From a checkpoint of a small contrastive audio-text model: mfcc input, text encoder layers 8.
Rows from block 3 of the text encoder, named by matrix and row number. Each number is 500 + 25 x the weight over its row's rms, rounded and kept within 0 to 999. All counts start at 0. Numbers have three digits each. After the name is the row's rms in percent of the matrix's.
# fc2: MLP down (text_encoder.blocks.3.mlp.fc2.weight, 384x1024), inputs 516-601
fc2.310 108:516456445456521482508478470543554480512514499500496498505522507510484531495529493443513477515450528468463481501461482493491501540523547480480512491527485463480543459502509502487446491513485518488471492543505500462519515465523510514532478528549492482512532487
fc2.311 105:465468518504492518475519505487504539492513448481485521520503487489462494517526495455500498479489504538475497522521511495460504534475495502514536527529488504492463537460511545501473477483493486484501504491493454472501519481513502484506486458459493504506498452
fc2.312 096:513525515502508483453514496491525482473467501486467532513502498505532498518501497511558487484472520489512544507534534505520479493481517487489480518485474504491511478499505483526496483494505496475498449520495497552509523495491511496475499485535478482480464464
fc2.313 100:478525458503491491508507522477547480522469512484466499488468488463494494479496493508499502521521553492532483554504504525521489489490524493509527529476505505524508492479524483494504483510513481485477514544503452486481529459489471511508479496541494508474482498
fc2.314 100:498482513478490472514509470479511506519514518475519497525523485542482486526516480465511501523515491529552488514462544493473475453543534536507460548490492484478510534489483473472480518529470509452512456527491525523460455510526519522530522484491504508509483486
fc2.315 096:510495525507517491490516547487489448480441491506482542520469500478536493513523496531481486472497461520465500526498496497473529517490470474458492539528488474497507527534551513481462501532484489501499511505482495541472525473497528472527504452478476507463505515
fc2.316 098:541524513472544503523485536534476526484545488449539537508500519514465469501446485482475467494489513438507524531515463513517519460510505531525469495502499509476532517505517505489537513519523496548546526518549523519485514552492487499479489462497509497473505501
fc2.317 106:470526505468485440460478555532540501489460489504499514502491500493481524514517440468505507491510501453474466452497460476466560518507487497445497524444514499488458494489486487480478512522500541495507512510481505472468465508500526483486512478483510511514482473
fc2.318 096:463459482516492494479541450478526535466467485498496497508474515513492521516510533498494506536498499565460477474523491487456499518504519486502507536502527472454510504503491547489494481459514475454469486469532517451512484534493459504468493465485499518490494534
fc2.319 097:529505462496484495511486523539541478516512538520455510502498527529517526475505467476499475523523489520453553498471501472526516472516485519498482496476514502494519541547478508533506501481501478492499518500514474500508476514538509504527520487505461460498480510
fc2.320 111:461515521515477555489527433497498482507466517513514504526494479497529525506545492555509513549534491540485468505471554517463446501509503525508503487477511463524508490472481491479527480474520518480482489513491482480513506489471483529512515476469527534491467501
fc2.321 097:513489490448490455509481518509483489479536518535512471491533483475449509502502511452476459520484516482548506480483491517513516492497481484513487496480492509539460507532462480481563528513539511475498495491529520482471460471531556512565484516486506496540502471
fc2.322 097:495475484478472541463548510465512481499509517546482492510509491484524496495474521486522540496480524513504498516496524522503477473461493495485491514522512491543501509529502503528489538471529532522513490495504472479496489476516472502535496519495515488498482472
fc2.323 099:519516510541506540516456517498472459494516473501501511479500512509493466468487471500485449463536492503515502501500473515520525496521501497504509536502455479513515499521509505518488466496498504475503485576459475516529506498504488487500491517449495502462510516
fc2.324 088:545462479504493519490482491496493476526502470487473473473515480548507506540507532457542486493479485476488501519501565520553463479503475458510529508539527488521529482516475522513498482482481539515488467472534511480454512530494493510512474475472479476516510505
fc2.325 100:479502456498498470511480527460516505509519486526507503431500539463492487492524518478498542502527525493526519455489468479535523539488479464519529500483504480470499509490470456502508450558517483520510502534520470469522478470454551499453495506543521513491496475
fc2.326 097:541508485487498466479517520517530464493503488504534491506493474489517555499500467487546501536548507526498459479488515479518486509535518500493475545461508479494485492479476492476514493498520530503478510501463524469511497481519493523495516513512497513500488490
fc2.327 097:503499502517482514486521497523517525521504530522513461509559522530488520537494457499534467500501509478497542499522484520506500489511491464525514506551510555539503500469508488510520494495518456490491498499474523496550517535481536489555521537479500494532555474
fc2.328 104:539503514484520475524499496470558469485531514491514464524492465501546458500523523525469462504481486472456486456474518499496473492574491462509520512550510502500508515461497500474514503478470465523488502499510535519498486504474474511490463476461510508487472550
fc2.329 116:504496509515512479501520518539527528501491556515523487497461549524558494476435494539556516489523451457512474477536489528526520491465494484505493491522527527513493474508440465482525487540518490501516475442511486476512492506518512454503512484482496499480481461
fc2.330 104:501498503514493509531502485451517499509497504504457472475511541519445466451485603463507495467507553506547500502455479491516517478499510546504534506456517470507546498495503517492511485499505504471513484500506524470505519552501506543521491516468518497517486530
fc2.331 103:540483502536471480529525532488495514476494489502527509459500474469497496497438512503530504475489537543516520509510487519521508527519481473445462544536469576489497487507503488533486537491502576530526532559518552453491537494486509499505513495497518501460500469
fc2.332 097:496539531506502518490545522517497517481472490492531492524493478450495492482485509503519515456490510549472527488541502486541477514500517458506509520490507518491459522490509542526535495471553501487541502532519486475508509492517456523493489492535507498493496489
fc2.333 102:483474512525479561506556486501451519492523501507476544498488526507495478489490509509532492502501503513498530491475519515492504476475486507518493504522497519501507520513492497504487520460494457508497517512524484558489505494491480516514476481463498483488548517
fc2.334 118:529501539534506518467509495498480469472480521472481500493493520504508489476454534527542499506501505492507470464501490495518500515526492495508539448491500510502514514488499523499545480487554508491494489459525498484511496512494481486511467494503533513511526486
fc2.335 108:478516546455492484506545483520493518548489484463510490516519513439427500505502473448529496516501517575506470513465472491512533470500502539477470482448482472475488485528507482477504516526507492476442474472487520464482502490508478521474479491499495486511494474
fc2.336 101:506435465513506502474461498486448489493509458510510488518503501497432493460520519472457522506512469509522492478521491460517507489538508489476486532505487515515550512490530493514503535526490573490456534524496511524482511502506511501520494512504507511491495519
fc2.337 090:539477519490524497475504444470458467454487519495446497501448522501483469484521524569497526534477491466470438498485507504466520488475512526513487497493528495483507485532498493499505532524515478452482514456470500478444537506536461497527494504497504523464519489
fc2.338 100:522474508510474516527493532493514501521451533479490462527521525490529523470499513514579494498475509478463545512511452529513516496478513492478488522509515512508476506496483509513461489514461502527505494484504497446510514483521481472483520534517514455490534475
fc2.339 097:475470474485476543466517501511471542483511502509505504503474492522501553523500503509480494509504493534474498490509472501486494485475550483488505497538510461517505476499525528503535492469526472547479486543502491489509480479534514557500459497493518536464572520
fc2.340 091:477502535495514495499562488514474514495471487496476489521535471528506510518479485503542497453461533545484516520504490478485485457544500473495439502502467493504491482520510516505511531491516502474520507531501530442542514536471512549504479474500518496517469494
fc2.341 101:462472538490478471488547510498534516461494524471525504480508475533495482508529511495536507503516467506529490486525476489541502517516502491542515499457541480489501493494497504516462479527455527492498486434513462456533524458516510496520507480523549513482487507
fc2.342 097:499506443457493486504514496446539479502477522520512529500510529477473480552531577510557520481448520490532483517488508515502472490499494480562514538501510462528464484500503510465500509490493538516502525475511469477505518491444488449524503473486486539484501504
fc2.343 096:522472537526532508487529463529507562534538462513544492504485490518517541491486490470527461513501467451478464536505499514525491523535526491490527497481502529442519485490426509512510503532536490500522505491505532531512467525480467518514520489482520494477475525
fc2.344 099:544520513534507543503522523484492489423470532490487461489502511520516508480483509547493483548466467508489481443458457515487538476448456498512527460535471522499473507446523505486504459482501459562480512477489478488480499450457528492498500459428527509466508488
fc2.345 090:517521500492523457465518501510484515495483516517500472518467512499507475482496513516498523471553480510507478488519472507490552515500491543539503501480493477484480522508468467486498480507527499473470482501479489501502493473513504507513462491489507477518476508
fc2.346 104:497452502519511502464528462506494507436521487486503492496479500513463504511489491457530505474536470485490486477522496488484500485534494526475511517482492497470554514501531519503487528482497460503521490510556522447520503494514472509512483528450505488457524478
fc2.347 087:497527517478500539477512487499487488500490484482499511512521542560509470493533471499484512489465528507479487499521503527509515496464517508481527532495505521515524485487506464518555501454524463456477478491542498469477497519504491512501461506475536513533461498
fc2.348 100:506480456518450495526491463503526491518514480501503490501484521510474485502507500455468504510491471461497490514473510515487506527522506503490551503514504487532520509455519507518509462504519454464490498505519538582494488560525504513504507520494497489499544521
fc2.349 096:496473518541537516505466496526518529456509499550532512522506503475496499492525422526462494464481511493466516553548503502521526513529476546490505503504483491494477527497490529550476513528477502513496508514477449485505461454466510489528519475502480493530464466
fc2.350 100:473492515548488557497511514510469536503471468515510509518484502462498494488435498514447520433496536521530511446538495528479501508508511496478494512510515529461466513514510531528473508501482543512521511565495507526541515505481511487486474486511479470512483525
fc2.351 110:514476453473503525519514464506502495520516524520436494503462553520516500500468491507472487502497500512469542485474451519514544482476517491468498506523463573537504469472474538531523496487522482518469470507519529536507482509507514524486474542534528456516502498
fc2.352 100:478468503452456535453497449523500547525515534517541495547512524514514524513520476499492500476519515527444564483534461481506565519510481479469495519499522515464505525537510515473468523455489481498468522508485507507512503507504500493545491542471465488491546445
fc2.353 096:484466541518532535495531475512475487513485466502485524480463496505497499536454541465541467450461507487481523477538514515481489475535507535500503473499494499530544472516514474529492518490523530491522515494495543490470499551514472456485522491485490471491455515
fc2.354 102:510540461474468486458509556495471505486487515532461474482469466526507467484463505476532518478519503543487515527463535462502503495474471497499491499515477546487509543527500492495503541495501475510496465447481467555523497505488470503528557464496484524526499487
fc2.355 110:472511523495481465502514485522502532529472502512524499517530508485468498511505477481521495482509465459520537528469506462497501502496501477493517492497491526535491514489526501507509471483541473461483464441481496483486493498507493457493482499517491493545495489
fc2.356 108:494493509487501420508506470492512455515463482494481487481520516505449483480533502461506472483525514517519523488505452481519556516535486504485476495486525505499482473535517458484455538524438526506471520471495529513499505499476564511505502520500508510534450499
fc2.357 112:475492474519509542506505494544449512467515521498471527510476485537559494492468480508533477491512538502508504532499528509503475539500529531493544500495526506451539493459492523498483498466469458514513485515524506544529484500537440540507521506500504497482486481
fc2.358 096:483476465505488522558524495520491539516510546524500525470521503510507491493522471523475499507528511524476502505479498499502494532527527494483529499489533468554490509461482491500543493489519532511485490531525515518519532490499519512510510507496484523537491523
fc2.359 102:527531557484526520526515530519490479485501498467522558492517489519514467497514506522552507548500550541494482508483497488512484511516526507491489467515514517560536555462497530507467489474451452513538471511474504508512474492451493531499507480516456513500493489
fc2.360 096:495501498501526492522484502501545479575480449482480460517463511479539497461514514510549501472515510435481510506492497527512495452502489516509450517500486492499488509541452486537553522467553503505508523472507465503525504473512502508487504445535502490464499553
fc2.361 094:485516500513540519506499450525499465495468513509534501510475504446562516506484468510454457483448507488450463496513490519483495518545475477457506494506498554479452485488465493511572492479583486491517489521523519510532514499507493519472501528470523529494489490
fc2.362 099:498507513476524499487497511521530518498532528515495485496507508464476524477531479496440535487529523514555499524485513459481490537513539498511505489472496461492500505504468488467535536519519492492511473545504484501447525515487488484508433515517486467504510479
fc2.363 102:500501503524465541510477503512489521482495518490530500485494503494542474493475497530428501481497499491528507517536505501490517497500516495467473459504498512473501521550466528509557525461567484482511501528492503535476525516509533500435524527538519528506490494
fc2.364 099:479517498527550458477484504512514484523521530565481500471487515493493514533478470464482530529507501542486511522460529475476490529451473495506553474499510545485527507488460504467517505535511495466502507487498476522469494492510463495524495530494515510511494442
fc2.365 097:518490491485510490492450506476507504476521510508525530462487487506535511549525507555467512514513496469478530507504484540526511512536487524484476522498498508471473499453506522472491503538480519536477524470494500502512545488509514539500474481457508478487464526
fc2.366 095:498508523506560521457492538497477463484462484473498545466505505507464484509531485500561536519524535446463494498451488517460494505498471498505491459489491477461506519489471513513459513462496535531510516501510529501520463527510465534500524493509486521510482537
fc2.367 103:479527469507466510487501444440502466481487497486489510475456477515511522497483541525495499508477528556525482515521549491491466513457546480546521544530481496495462547477504507492469511461483471482510502525511490492508508466481451516524479505477540536463482525
fc2.368 099:491498531487498455515560551498528490534487518494492541497508495540484505520489478493535493491556529542461505529513521468480492480443510532483505475433492511504487496505481510494477511542493484536510504487479468498477481495514518513558517478501525539483504478
fc2.369 094:515483486498487498475495535490526461513517453518455528488516546488434501509506500450551506484497533492507496489500473480498518457456504486450493522507498480491499515467537490510505522477490489501523545513513478487474461470492491551518513494521480516488510538
fc2.370 098:494540535514486491511556493426560498482504496494511525497528511479497516480481556519526489469480516491458519545513540501475465489513533495462539471495488515536445514466493524489487444524489496491508499518485490451517519505517489485494501511483482465512466510
fc2.371 097:484456509469482510482476519522520505498512486520527516507506500494546483501536485494463524515516540479510493494445518515473496521509494477501462506488488480493516474544528475498471575505491570480532478533489503499539505507447528477537508498508523504527498495
fc2.372 099:433541516522503527538485527547455521481485505525527500530521486507525501508500450523504474505540491491505483505529503525485492519474497517488470474499506525550471515485469493471496540480499496509492492509504459557492534468525511519527503486526505555552495502
fc2.373 094:483490468502535561516476477506475524472503534489509505482505514499525498473488453480455468538469508522479503521472516521513494548507505475474551497490475492491489492468497521472531491492513519521488491521508493469504533475479474539506524541525503541484512487
fc2.374 094:471435479519510540509508497497501495501546510449460501495516470528502538482545528516551506499462468512489491528549481537526503504469503480485496470500528474451524490534540494523497516508479480520434493482495533484464499507481502517491501498484499511476467505
fc2.375 100:443509504503503520502479487522488561496544492510518525467499492511480456511464501449464508506525506479511506496500492491533511485527499488518501494539526509569497510515516535503473519465480479501474503493522530523512485523524498538500494532446506505548502480
fc2.376 097:464522540497497493551508473482494434483563493480524482505522507499486481463527469516427536544483499516494482528504520470510467485496489501475482457517464507484553489481513458510520523462470507492507480482526529467506458541512443482466511546502509533522555514
fc2.377 096:500464479450492510460563475457490477473533488534506522522526478478450465505522524448521492485496521501516506517470492506486462507493459482505565518521517482563518498498529497498473515503500577489478504501508494464473504492553531504530500516510530475483485512
fc2.378 094:519513483509492492514446500442501517486467490496476444511495475482511516476475495535441534507516488459521510506494525482528473477500483528500471494464477484497515467494487527511498496486474475500505500446535519530510498512492512482466516499525514484490539495
fc2.379 107:510511558537515514540524492505487482511473475502513510479512478510493484496514540504524520501573507536496493491475517515498466488525495486513498471455467494492503507493513512505480462492488526511476495544500505551511506550477485541442484497516474517468508545
fc2.380 108:471483469488455578485499485448480471499518514512504487494456481509516529483456563497493475508501470534528496516512509497503476502492517496562521460493525478507529467508492512480540448474486556517485504514518509544526502497473505505508481529502473498447515530
fc2.381 101:509476422472479513475488456480519462476516554505504485491482495486559479460515534534474521476512510493490495494488487502506518511487490527526473485494524480521535471525499530487541501490504541446507509516515531456583485489490463526493496533540503467503451516
fc2.382 095:538511478504482488507480500472486536521472496469452541504464487500439467504442514469505503498535531469520496480484482510496527478475518516489479489474488486468506471525549479500489517483541499496550493501511505523480524521522482528513498509514500508450479510