A small contrastive audio-text model, trained from scratch.
Model: mfcc input, encoder arch transformer, encoder width 192, text encoder norm layernorm.
Data: trained on synthesized solo parts of chorales (CocoChorales), 39062 training examples, 46.5 epochs.
Rows from block 4 of the text encoder, named by matrix and row number. Each number is 200 + 20 x the weight over its row's rms, rounded and kept within 0 to 999. All counts start at 0. After the name is the row's rms in percent of the matrix's.
# fc2: MLP down (text_encoder.blocks.4.mlp.fc2.weight, 384x1024), inputs 456-512
fc2.6,104,226,201,237,181,203,170,193,201,208,185,183,219,202,195,229,200,164,197,199,233,228,207,209,206,186,206,230,251,191,191,195,217,138,164,183,233,185,242,190,203,189,217,184,198,205,195,180,156,194,183,188,202,225,196,187,203,200
fc2.7,092,181,228,197,192,209,215,155,157,213,203,191,181,221,195,179,189,212,188,194,238,162,226,195,206,182,205,204,251,194,213,186,175,198,194,196,209,205,190,213,211,198,218,206,167,212,207,224,217,199,173,172,197,188,206,196,205,185
fc2.8,095,190,212,215,203,195,203,245,207,219,212,257,209,194,213,233,210,198,196,209,187,215,196,191,184,198,157,193,175,237,195,186,251,205,218,179,193,202,218,167,236,213,212,224,168,206,190,238,186,186,210,202,193,209,218,208,203,226
fc2.9,107,189,197,175,235,242,198,178,215,199,183,159,182,214,204,193,171,214,208,200,189,250,202,203,222,209,208,199,211,184,145,187,195,223,208,187,211,202,245,211,219,166,218,193,237,177,187,195,211,213,222,206,223,184,209,195,179,192
fc2.10,093,207,159,151,217,174,184,176,190,173,211,189,208,188,170,235,215,211,198,214,198,206,205,214,207,179,201,210,201,220,193,206,238,212,205,197,227,195,176,207,203,210,157,200,184,199,214,233,206,178,190,160,228,189,215,151,224,212
fc2.11,098,174,221,204,223,164,170,191,154,211,187,202,222,194,181,169,186,222,197,198,225,164,219,218,169,217,228,207,206,200,230,216,200,192,181,179,232,227,187,191,202,211,184,204,184,183,190,171,154,199,175,211,180,209,223,228,243,219
fc2.12,093,208,199,173,188,202,206,220,209,191,202,162,187,213,181,194,182,223,207,154,205,249,196,195,202,223,217,198,235,180,196,215,210,218,198,173,200,210,193,184,235,205,202,184,191,189,173,190,177,213,240,211,159,170,218,243,232,163
fc2.13,102,232,203,226,195,215,197,223,209,184,219,170,194,175,205,203,193,222,179,199,196,194,246,177,213,235,207,225,176,199,190,189,220,209,232,179,202,175,237,173,222,218,223,195,195,253,222,205,172,197,222,188,226,178,181,235,196,173
fc2.14,095,206,217,228,237,230,175,172,192,172,221,189,199,238,210,207,216,171,209,209,215,189,214,193,155,231,188,200,213,188,189,225,250,202,208,205,155,176,220,204,209,239,206,221,215,192,187,165,212,184,180,201,244,202,187,184,205,165
fc2.15,094,188,153,198,205,207,212,196,184,191,233,221,195,212,191,220,210,170,160,151,183,177,200,218,207,176,214,184,195,233,192,195,221,212,182,200,198,203,211,205,187,182,201,215,178,190,172,239,195,206,185,205,208,205,244,197,206,223
fc2.16,103,207,203,218,195,227,202,201,198,156,226,153,181,207,188,212,238,214,190,193,204,221,217,180,189,229,180,235,205,196,198,221,237,205,202,197,185,196,167,203,220,174,183,212,213,201,198,182,190,173,192,190,212,199,206,195,188,161
fc2.17,100,211,193,213,221,169,187,207,211,182,180,223,206,208,213,229,195,212,140,206,186,175,209,212,207,175,206,220,211,212,225,202,169,172,219,200,241,203,237,236,214,185,190,223,229,237,222,215,201,172,210,166,192,218,207,234,168,193
fc2.18,111,177,177,182,191,209,200,207,207,190,191,211,214,206,215,176,224,190,215,208,221,199,224,216,234,219,210,195,205,206,167,201,183,196,220,206,189,188,189,168,196,185,211,198,229,169,185,172,183,194,223,221,203,191,218,210,193,185
fc2.19,106,172,238,203,215,239,220,175,203,225,238,203,194,203,179,179,213,227,190,192,176,178,186,215,202,162,208,190,222,208,173,172,236,191,188,199,220,204,181,171,196,193,194,211,195,166,207,208,173,185,199,206,199,199,224,186,188,208
fc2.20,106,212,221,209,196,222,213,177,215,213,232,220,208,191,169,188,184,167,214,191,203,195,200,207,194,143,224,193,197,198,156,203,191,222,210,173,237,221,184,246,256,224,192,221,194,208,179,210,170,208,209,203,183,205,202,220,217,212
fc2.21,100,223,186,176,242,193,199,159,189,186,176,229,196,209,194,239,200,164,175,189,189,225,194,197,175,182,186,194,189,180,192,224,238,188,212,237,216,222,194,199,186,169,206,191,202,223,211,224,236,209,216,212,217,165,192,182,180,222
fc2.22,097,175,228,196,205,219,193,213,186,184,195,229,215,210,193,198,199,176,207,208,208,210,208,208,225,207,204,210,199,228,173,183,176,213,240,192,217,192,195,176,226,203,247,213,194,188,179,171,162,174,209,190,150,230,186,197,187,185
fc2.23,095,224,201,195,200,244,224,179,192,233,207,227,140,200,196,179,165,181,175,186,207,216,176,175,201,197,209,208,198,206,151,186,204,233,186,191,237,190,253,159,217,165,207,210,236,168,207,189,184,206,169,202,160,155,177,180,139,188
fc2.24,099,185,218,188,212,157,229,172,184,228,208,189,176,216,184,211,202,223,184,212,187,213,193,178,196,198,234,222,191,215,239,212,188,202,228,199,195,205,234,182,223,213,191,193,178,217,193,164,205,191,218,223,166,179,190,227,210,236
fc2.25,104,216,210,157,204,187,177,224,199,201,186,154,199,207,208,175,178,193,195,172,195,179,200,198,182,262,210,236,182,184,193,218,207,202,185,184,196,172,158,202,187,188,205,185,206,198,206,201,204,206,178,196,183,235,154,169,175,172
fc2.26,096,168,186,202,197,193,187,248,232,194,182,188,181,193,184,244,215,189,220,188,172,171,180,174,213,198,257,174,221,202,215,212,206,165,213,202,190,175,184,233,198,211,194,217,227,181,185,232,212,208,176,210,214,212,169,202,221,238
fc2.27,093,227,199,189,218,197,184,175,152,159,211,199,189,207,225,261,215,211,221,187,178,202,192,203,217,204,184,178,181,208,241,187,191,165,189,210,193,208,163,162,219,206,187,212,236,189,202,216,181,207,168,199,198,220,211,186,193,189
fc2.28,102,183,202,225,199,221,190,192,207,211,212,225,172,205,208,235,200,191,180,185,198,204,182,221,213,189,208,201,226,210,198,194,156,134,193,189,229,178,167,226,227,193,176,195,199,207,227,220,213,193,213,191,189,249,187,197,185,190
fc2.29,109,203,213,173,185,181,200,179,227,189,186,192,194,196,189,160,223,241,200,199,216,248,185,166,223,221,206,195,235,242,214,195,190,189,176,222,211,191,210,195,165,205,203,220,242,183,205,181,209,216,183,209,182,199,153,207,242,223
fc2.30,107,208,195,198,186,205,180,212,217,232,216,178,215,229,195,203,189,185,214,210,214,221,179,192,159,228,184,184,192,196,209,224,193,209,174,234,166,194,201,218,179,194,182,190,233,173,220,176,198,206,195,181,210,177,193,195,245,206
fc2.31,099,181,214,220,193,187,207,172,174,186,198,185,178,207,173,154,210,186,207,206,234,218,208,203,235,163,205,183,201,217,200,184,191,202,195,235,171,217,212,222,214,205,172,169,188,178,222,200,199,201,181,175,153,213,230,227,174,182
fc2.32,086,208,200,197,157,229,227,237,178,198,185,211,198,191,185,195,200,209,215,226,179,160,236,214,197,189,195,157,210,204,194,182,194,239,179,209,230,175,225,180,204,208,197,188,198,199,231,167,205,185,199,169,199,192,154,170,208,182
fc2.33,101,214,189,228,207,231,226,239,215,197,226,170,171,208,195,203,172,184,215,180,211,220,191,170,222,190,164,189,183,194,201,207,225,189,188,176,234,169,144,184,239,194,202,201,200,179,178,235,223,166,198,203,183,200,227,213,196,206
fc2.34,095,225,178,169,229,228,207,211,208,212,216,222,178,203,194,207,182,205,207,192,185,170,203,192,221,191,199,184,192,198,168,201,195,201,205,156,205,208,222,199,200,209,192,212,223,202,206,217,212,175,204,223,186,205,192,212,226,212
fc2.35,099,185,211,173,162,171,209,210,204,240,182,198,244,186,171,213,216,184,223,193,203,216,211,224,245,226,197,190,220,221,206,235,182,170,178,199,189,200,165,220,243,169,203,196,216,191,180,226,178,161,180,206,192,235,191,222,206,212
fc2.36,092,185,185,189,181,199,185,239,249,216,192,213,203,190,219,199,209,210,205,209,203,193,193,236,201,233,202,190,170,230,210,212,203,155,177,195,178,189,208,195,210,183,196,215,164,202,214,195,233,180,162,200,185,189,186,167,202,214
fc2.37,094,187,192,204,134,194,180,198,170,169,224,180,200,227,193,225,174,219,191,201,221,198,212,205,189,181,171,192,187,162,226,215,166,227,229,204,196,190,197,216,214,172,189,174,205,207,196,181,214,163,202,193,161,215,179,209,222,207
fc2.38,101,218,168,210,217,211,234,192,195,207,182,183,202,179,181,153,179,183,214,214,203,227,217,238,207,183,199,180,158,209,180,191,229,196,214,213,208,161,226,180,178,189,215,204,207,191,213,200,186,210,214,209,177,205,189,188,187,161
fc2.39,096,175,174,220,188,245,228,199,175,228,214,166,212,209,161,221,212,197,198,195,201,193,226,199,230,207,160,193,180,193,165,194,183,184,232,228,178,202,213,160,189,138,186,199,174,185,223,202,192,167,201,164,215,181,205,195,215,233
fc2.40,103,215,187,203,179,194,206,180,219,207,199,207,181,194,180,220,199,190,201,205,196,211,187,205,185,239,196,190,192,171,215,227,208,216,197,181,168,214,181,187,228,213,161,188,210,199,173,189,185,185,162,179,231,215,176,222,209,187
fc2.41,088,214,191,214,240,182,219,227,152,189,181,230,234,210,234,176,180,180,209,229,214,179,203,215,201,193,192,196,205,198,213,229,240,198,181,200,208,186,161,262,158,212,178,162,203,231,216,178,206,210,169,198,212,252,207,198,168,196
fc2.42,106,151,183,195,218,185,213,197,181,216,219,209,208,194,195,225,214,185,189,199,221,169,172,204,192,225,206,188,156,211,219,218,150,210,195,197,174,210,227,209,234,205,222,208,194,200,192,212,198,225,213,199,159,181,166,236,222,230
fc2.43,101,200,206,205,198,223,187,171,222,192,217,184,173,226,197,191,227,195,181,199,193,173,176,193,223,186,223,227,166,211,211,180,190,220,179,201,209,224,193,188,178,219,161,173,167,209,213,197,210,203,174,220,258,181,179,188,182,202
fc2.44,099,175,218,186,196,173,225,254,191,184,214,219,190,212,200,199,179,203,203,227,215,171,213,208,191,199,182,190,202,214,213,210,195,238,202,162,175,185,206,162,194,198,171,208,191,198,218,170,201,180,223,195,211,241,206,226,190,198
fc2.45,101,210,212,204,215,236,210,187,209,197,163,225,206,197,192,225,211,180,187,246,196,169,213,210,205,215,190,200,206,195,182,177,201,210,216,196,226,190,179,224,228,192,208,217,195,181,179,207,206,193,237,194,231,228,194,223,164,215
fc2.46,096,245,206,202,206,173,178,226,199,175,213,238,197,215,190,209,199,189,219,222,190,159,222,185,189,212,191,194,200,200,218,242,234,190,176,205,202,169,189,138,192,186,219,188,191,213,212,237,181,171,200,175,182,199,213,201,183,216
fc2.47,100,189,206,235,186,198,227,187,192,188,196,195,192,230,210,214,200,196,198,206,183,200,179,198,213,178,189,200,193,203,174,190,239,208,224,193,197,180,191,236,181,172,186,213,174,181,189,203,233,161,200,194,215,194,172,191,217,193
fc2.48,092,199,223,177,225,193,233,209,231,172,219,206,219,200,192,203,189,218,180,211,184,207,186,209,230,199,227,193,212,180,187,192,181,206,199,178,225,209,207,172,229,214,196,209,183,211,219,187,212,225,202,174,229,195,168,199,195,179
fc2.49,097,184,223,181,186,214,197,198,198,223,178,180,178,207,230,202,215,222,180,197,218,180,178,180,199,215,221,236,205,162,188,220,184,230,170,160,201,210,171,183,186,182,205,193,235,193,213,189,189,206,199,175,192,193,202,192,184,183
fc2.50,108,187,184,215,208,232,220,208,195,198,215,220,190,210,219,211,226,232,197,209,197,215,211,217,172,176,194,197,175,229,201,183,167,175,221,215,187,173,195,172,200,195,207,192,235,212,203,154,219,191,230,180,198,185,204,220,189,186
fc2.51,114,184,179,231,199,177,197,185,168,201,202,199,197,196,211,177,208,202,207,193,187,201,201,224,203,189,211,210,200,226,225,198,185,194,190,232,196,187,193,182,166,161,196,170,183,181,191,224,190,233,241,207,193,212,207,242,227,229
fc2.52,103,167,208,204,196,188,232,194,173,197,210,232,199,217,176,217,197,198,199,195,238,253,209,192,202,199,192,191,176,222,202,187,167,205,195,209,199,198,162,194,179,232,198,208,188,228,192,176,201,228,207,208,202,213,227,187,222,234
fc2.53,097,158,222,212,186,196,205,207,206,164,230,196,182,209,229,196,175,215,211,177,187,164,228,204,178,216,243,193,195,203,188,214,212,248,199,182,193,206,160,198,226,173,192,206,176,178,191,179,225,226,186,225,181,183,166,184,186,215
fc2.54,102,211,214,233,208,197,196,176,180,207,210,199,172,202,176,209,209,206,212,246,177,199,194,204,205,160,208,218,199,209,182,226,168,227,189,208,230,198,209,220,209,170,190,182,187,216,196,212,155,198,223,186,190,198,194,158,178,216
fc2.55,100,178,191,219,170,174,174,194,202,205,208,214,207,212,182,183,192,199,204,214,185,200,193,177,200,186,240,223,205,204,205,235,158,228,194,197,220,179,212,210,234,247,169,174,192,207,229,159,200,172,228,162,174,191,202,229,216,171
fc2.56,104,204,201,190,168,196,208,194,225,205,148,208,177,204,232,180,242,204,208,211,187,221,201,179,228,250,180,211,226,211,180,217,211,194,219,219,199,241,205,188,189,186,230,190,237,227,208,161,184,183,204,216,194,226,228,177,184,170
fc2.57,094,190,186,171,198,229,184,208,185,184,208,197,219,174,200,177,195,235,196,244,226,211,223,217,209,210,179,214,152,183,182,179,170,230,197,199,182,218,183,215,217,199,185,145,221,193,170,162,209,179,193,208,209,223,186,208,188,184
fc2.58,088,202,197,178,214,183,185,195,204,172,197,213,218,216,208,222,184,170,178,202,221,182,229,174,200,190,223,165,168,218,241,214,212,216,220,200,216,220,179,198,187,196,200,207,206,207,209,196,194,207,216,193,244,213,208,170,226,242
fc2.59,101,218,187,204,189,212,188,241,230,188,187,192,200,173,200,194,223,189,241,197,197,228,172,223,224,215,176,185,188,184,186,226,192,199,185,184,238,195,205,157,183,148,195,188,204,201,168,183,146,176,155,210,210,189,197,204,178,176
fc2.60,106,195,198,184,197,239,201,208,174,209,189,210,198,209,196,219,210,207,200,220,209,200,208,206,187,158,178,179,181,217,152,178,163,229,207,155,211,198,194,189,218,183,212,200,209,177,222,213,170,197,197,220,187,208,199,178,203,183
fc2.61,097,229,209,235,194,184,204,191,194,185,186,204,181,204,205,216,220,171,197,197,215,212,184,238,176,185,179,197,207,147,225,236,206,177,197,185,187,178,180,206,213,185,201,198,213,198,198,185,223,229,187,250,229,178,195,177,189,192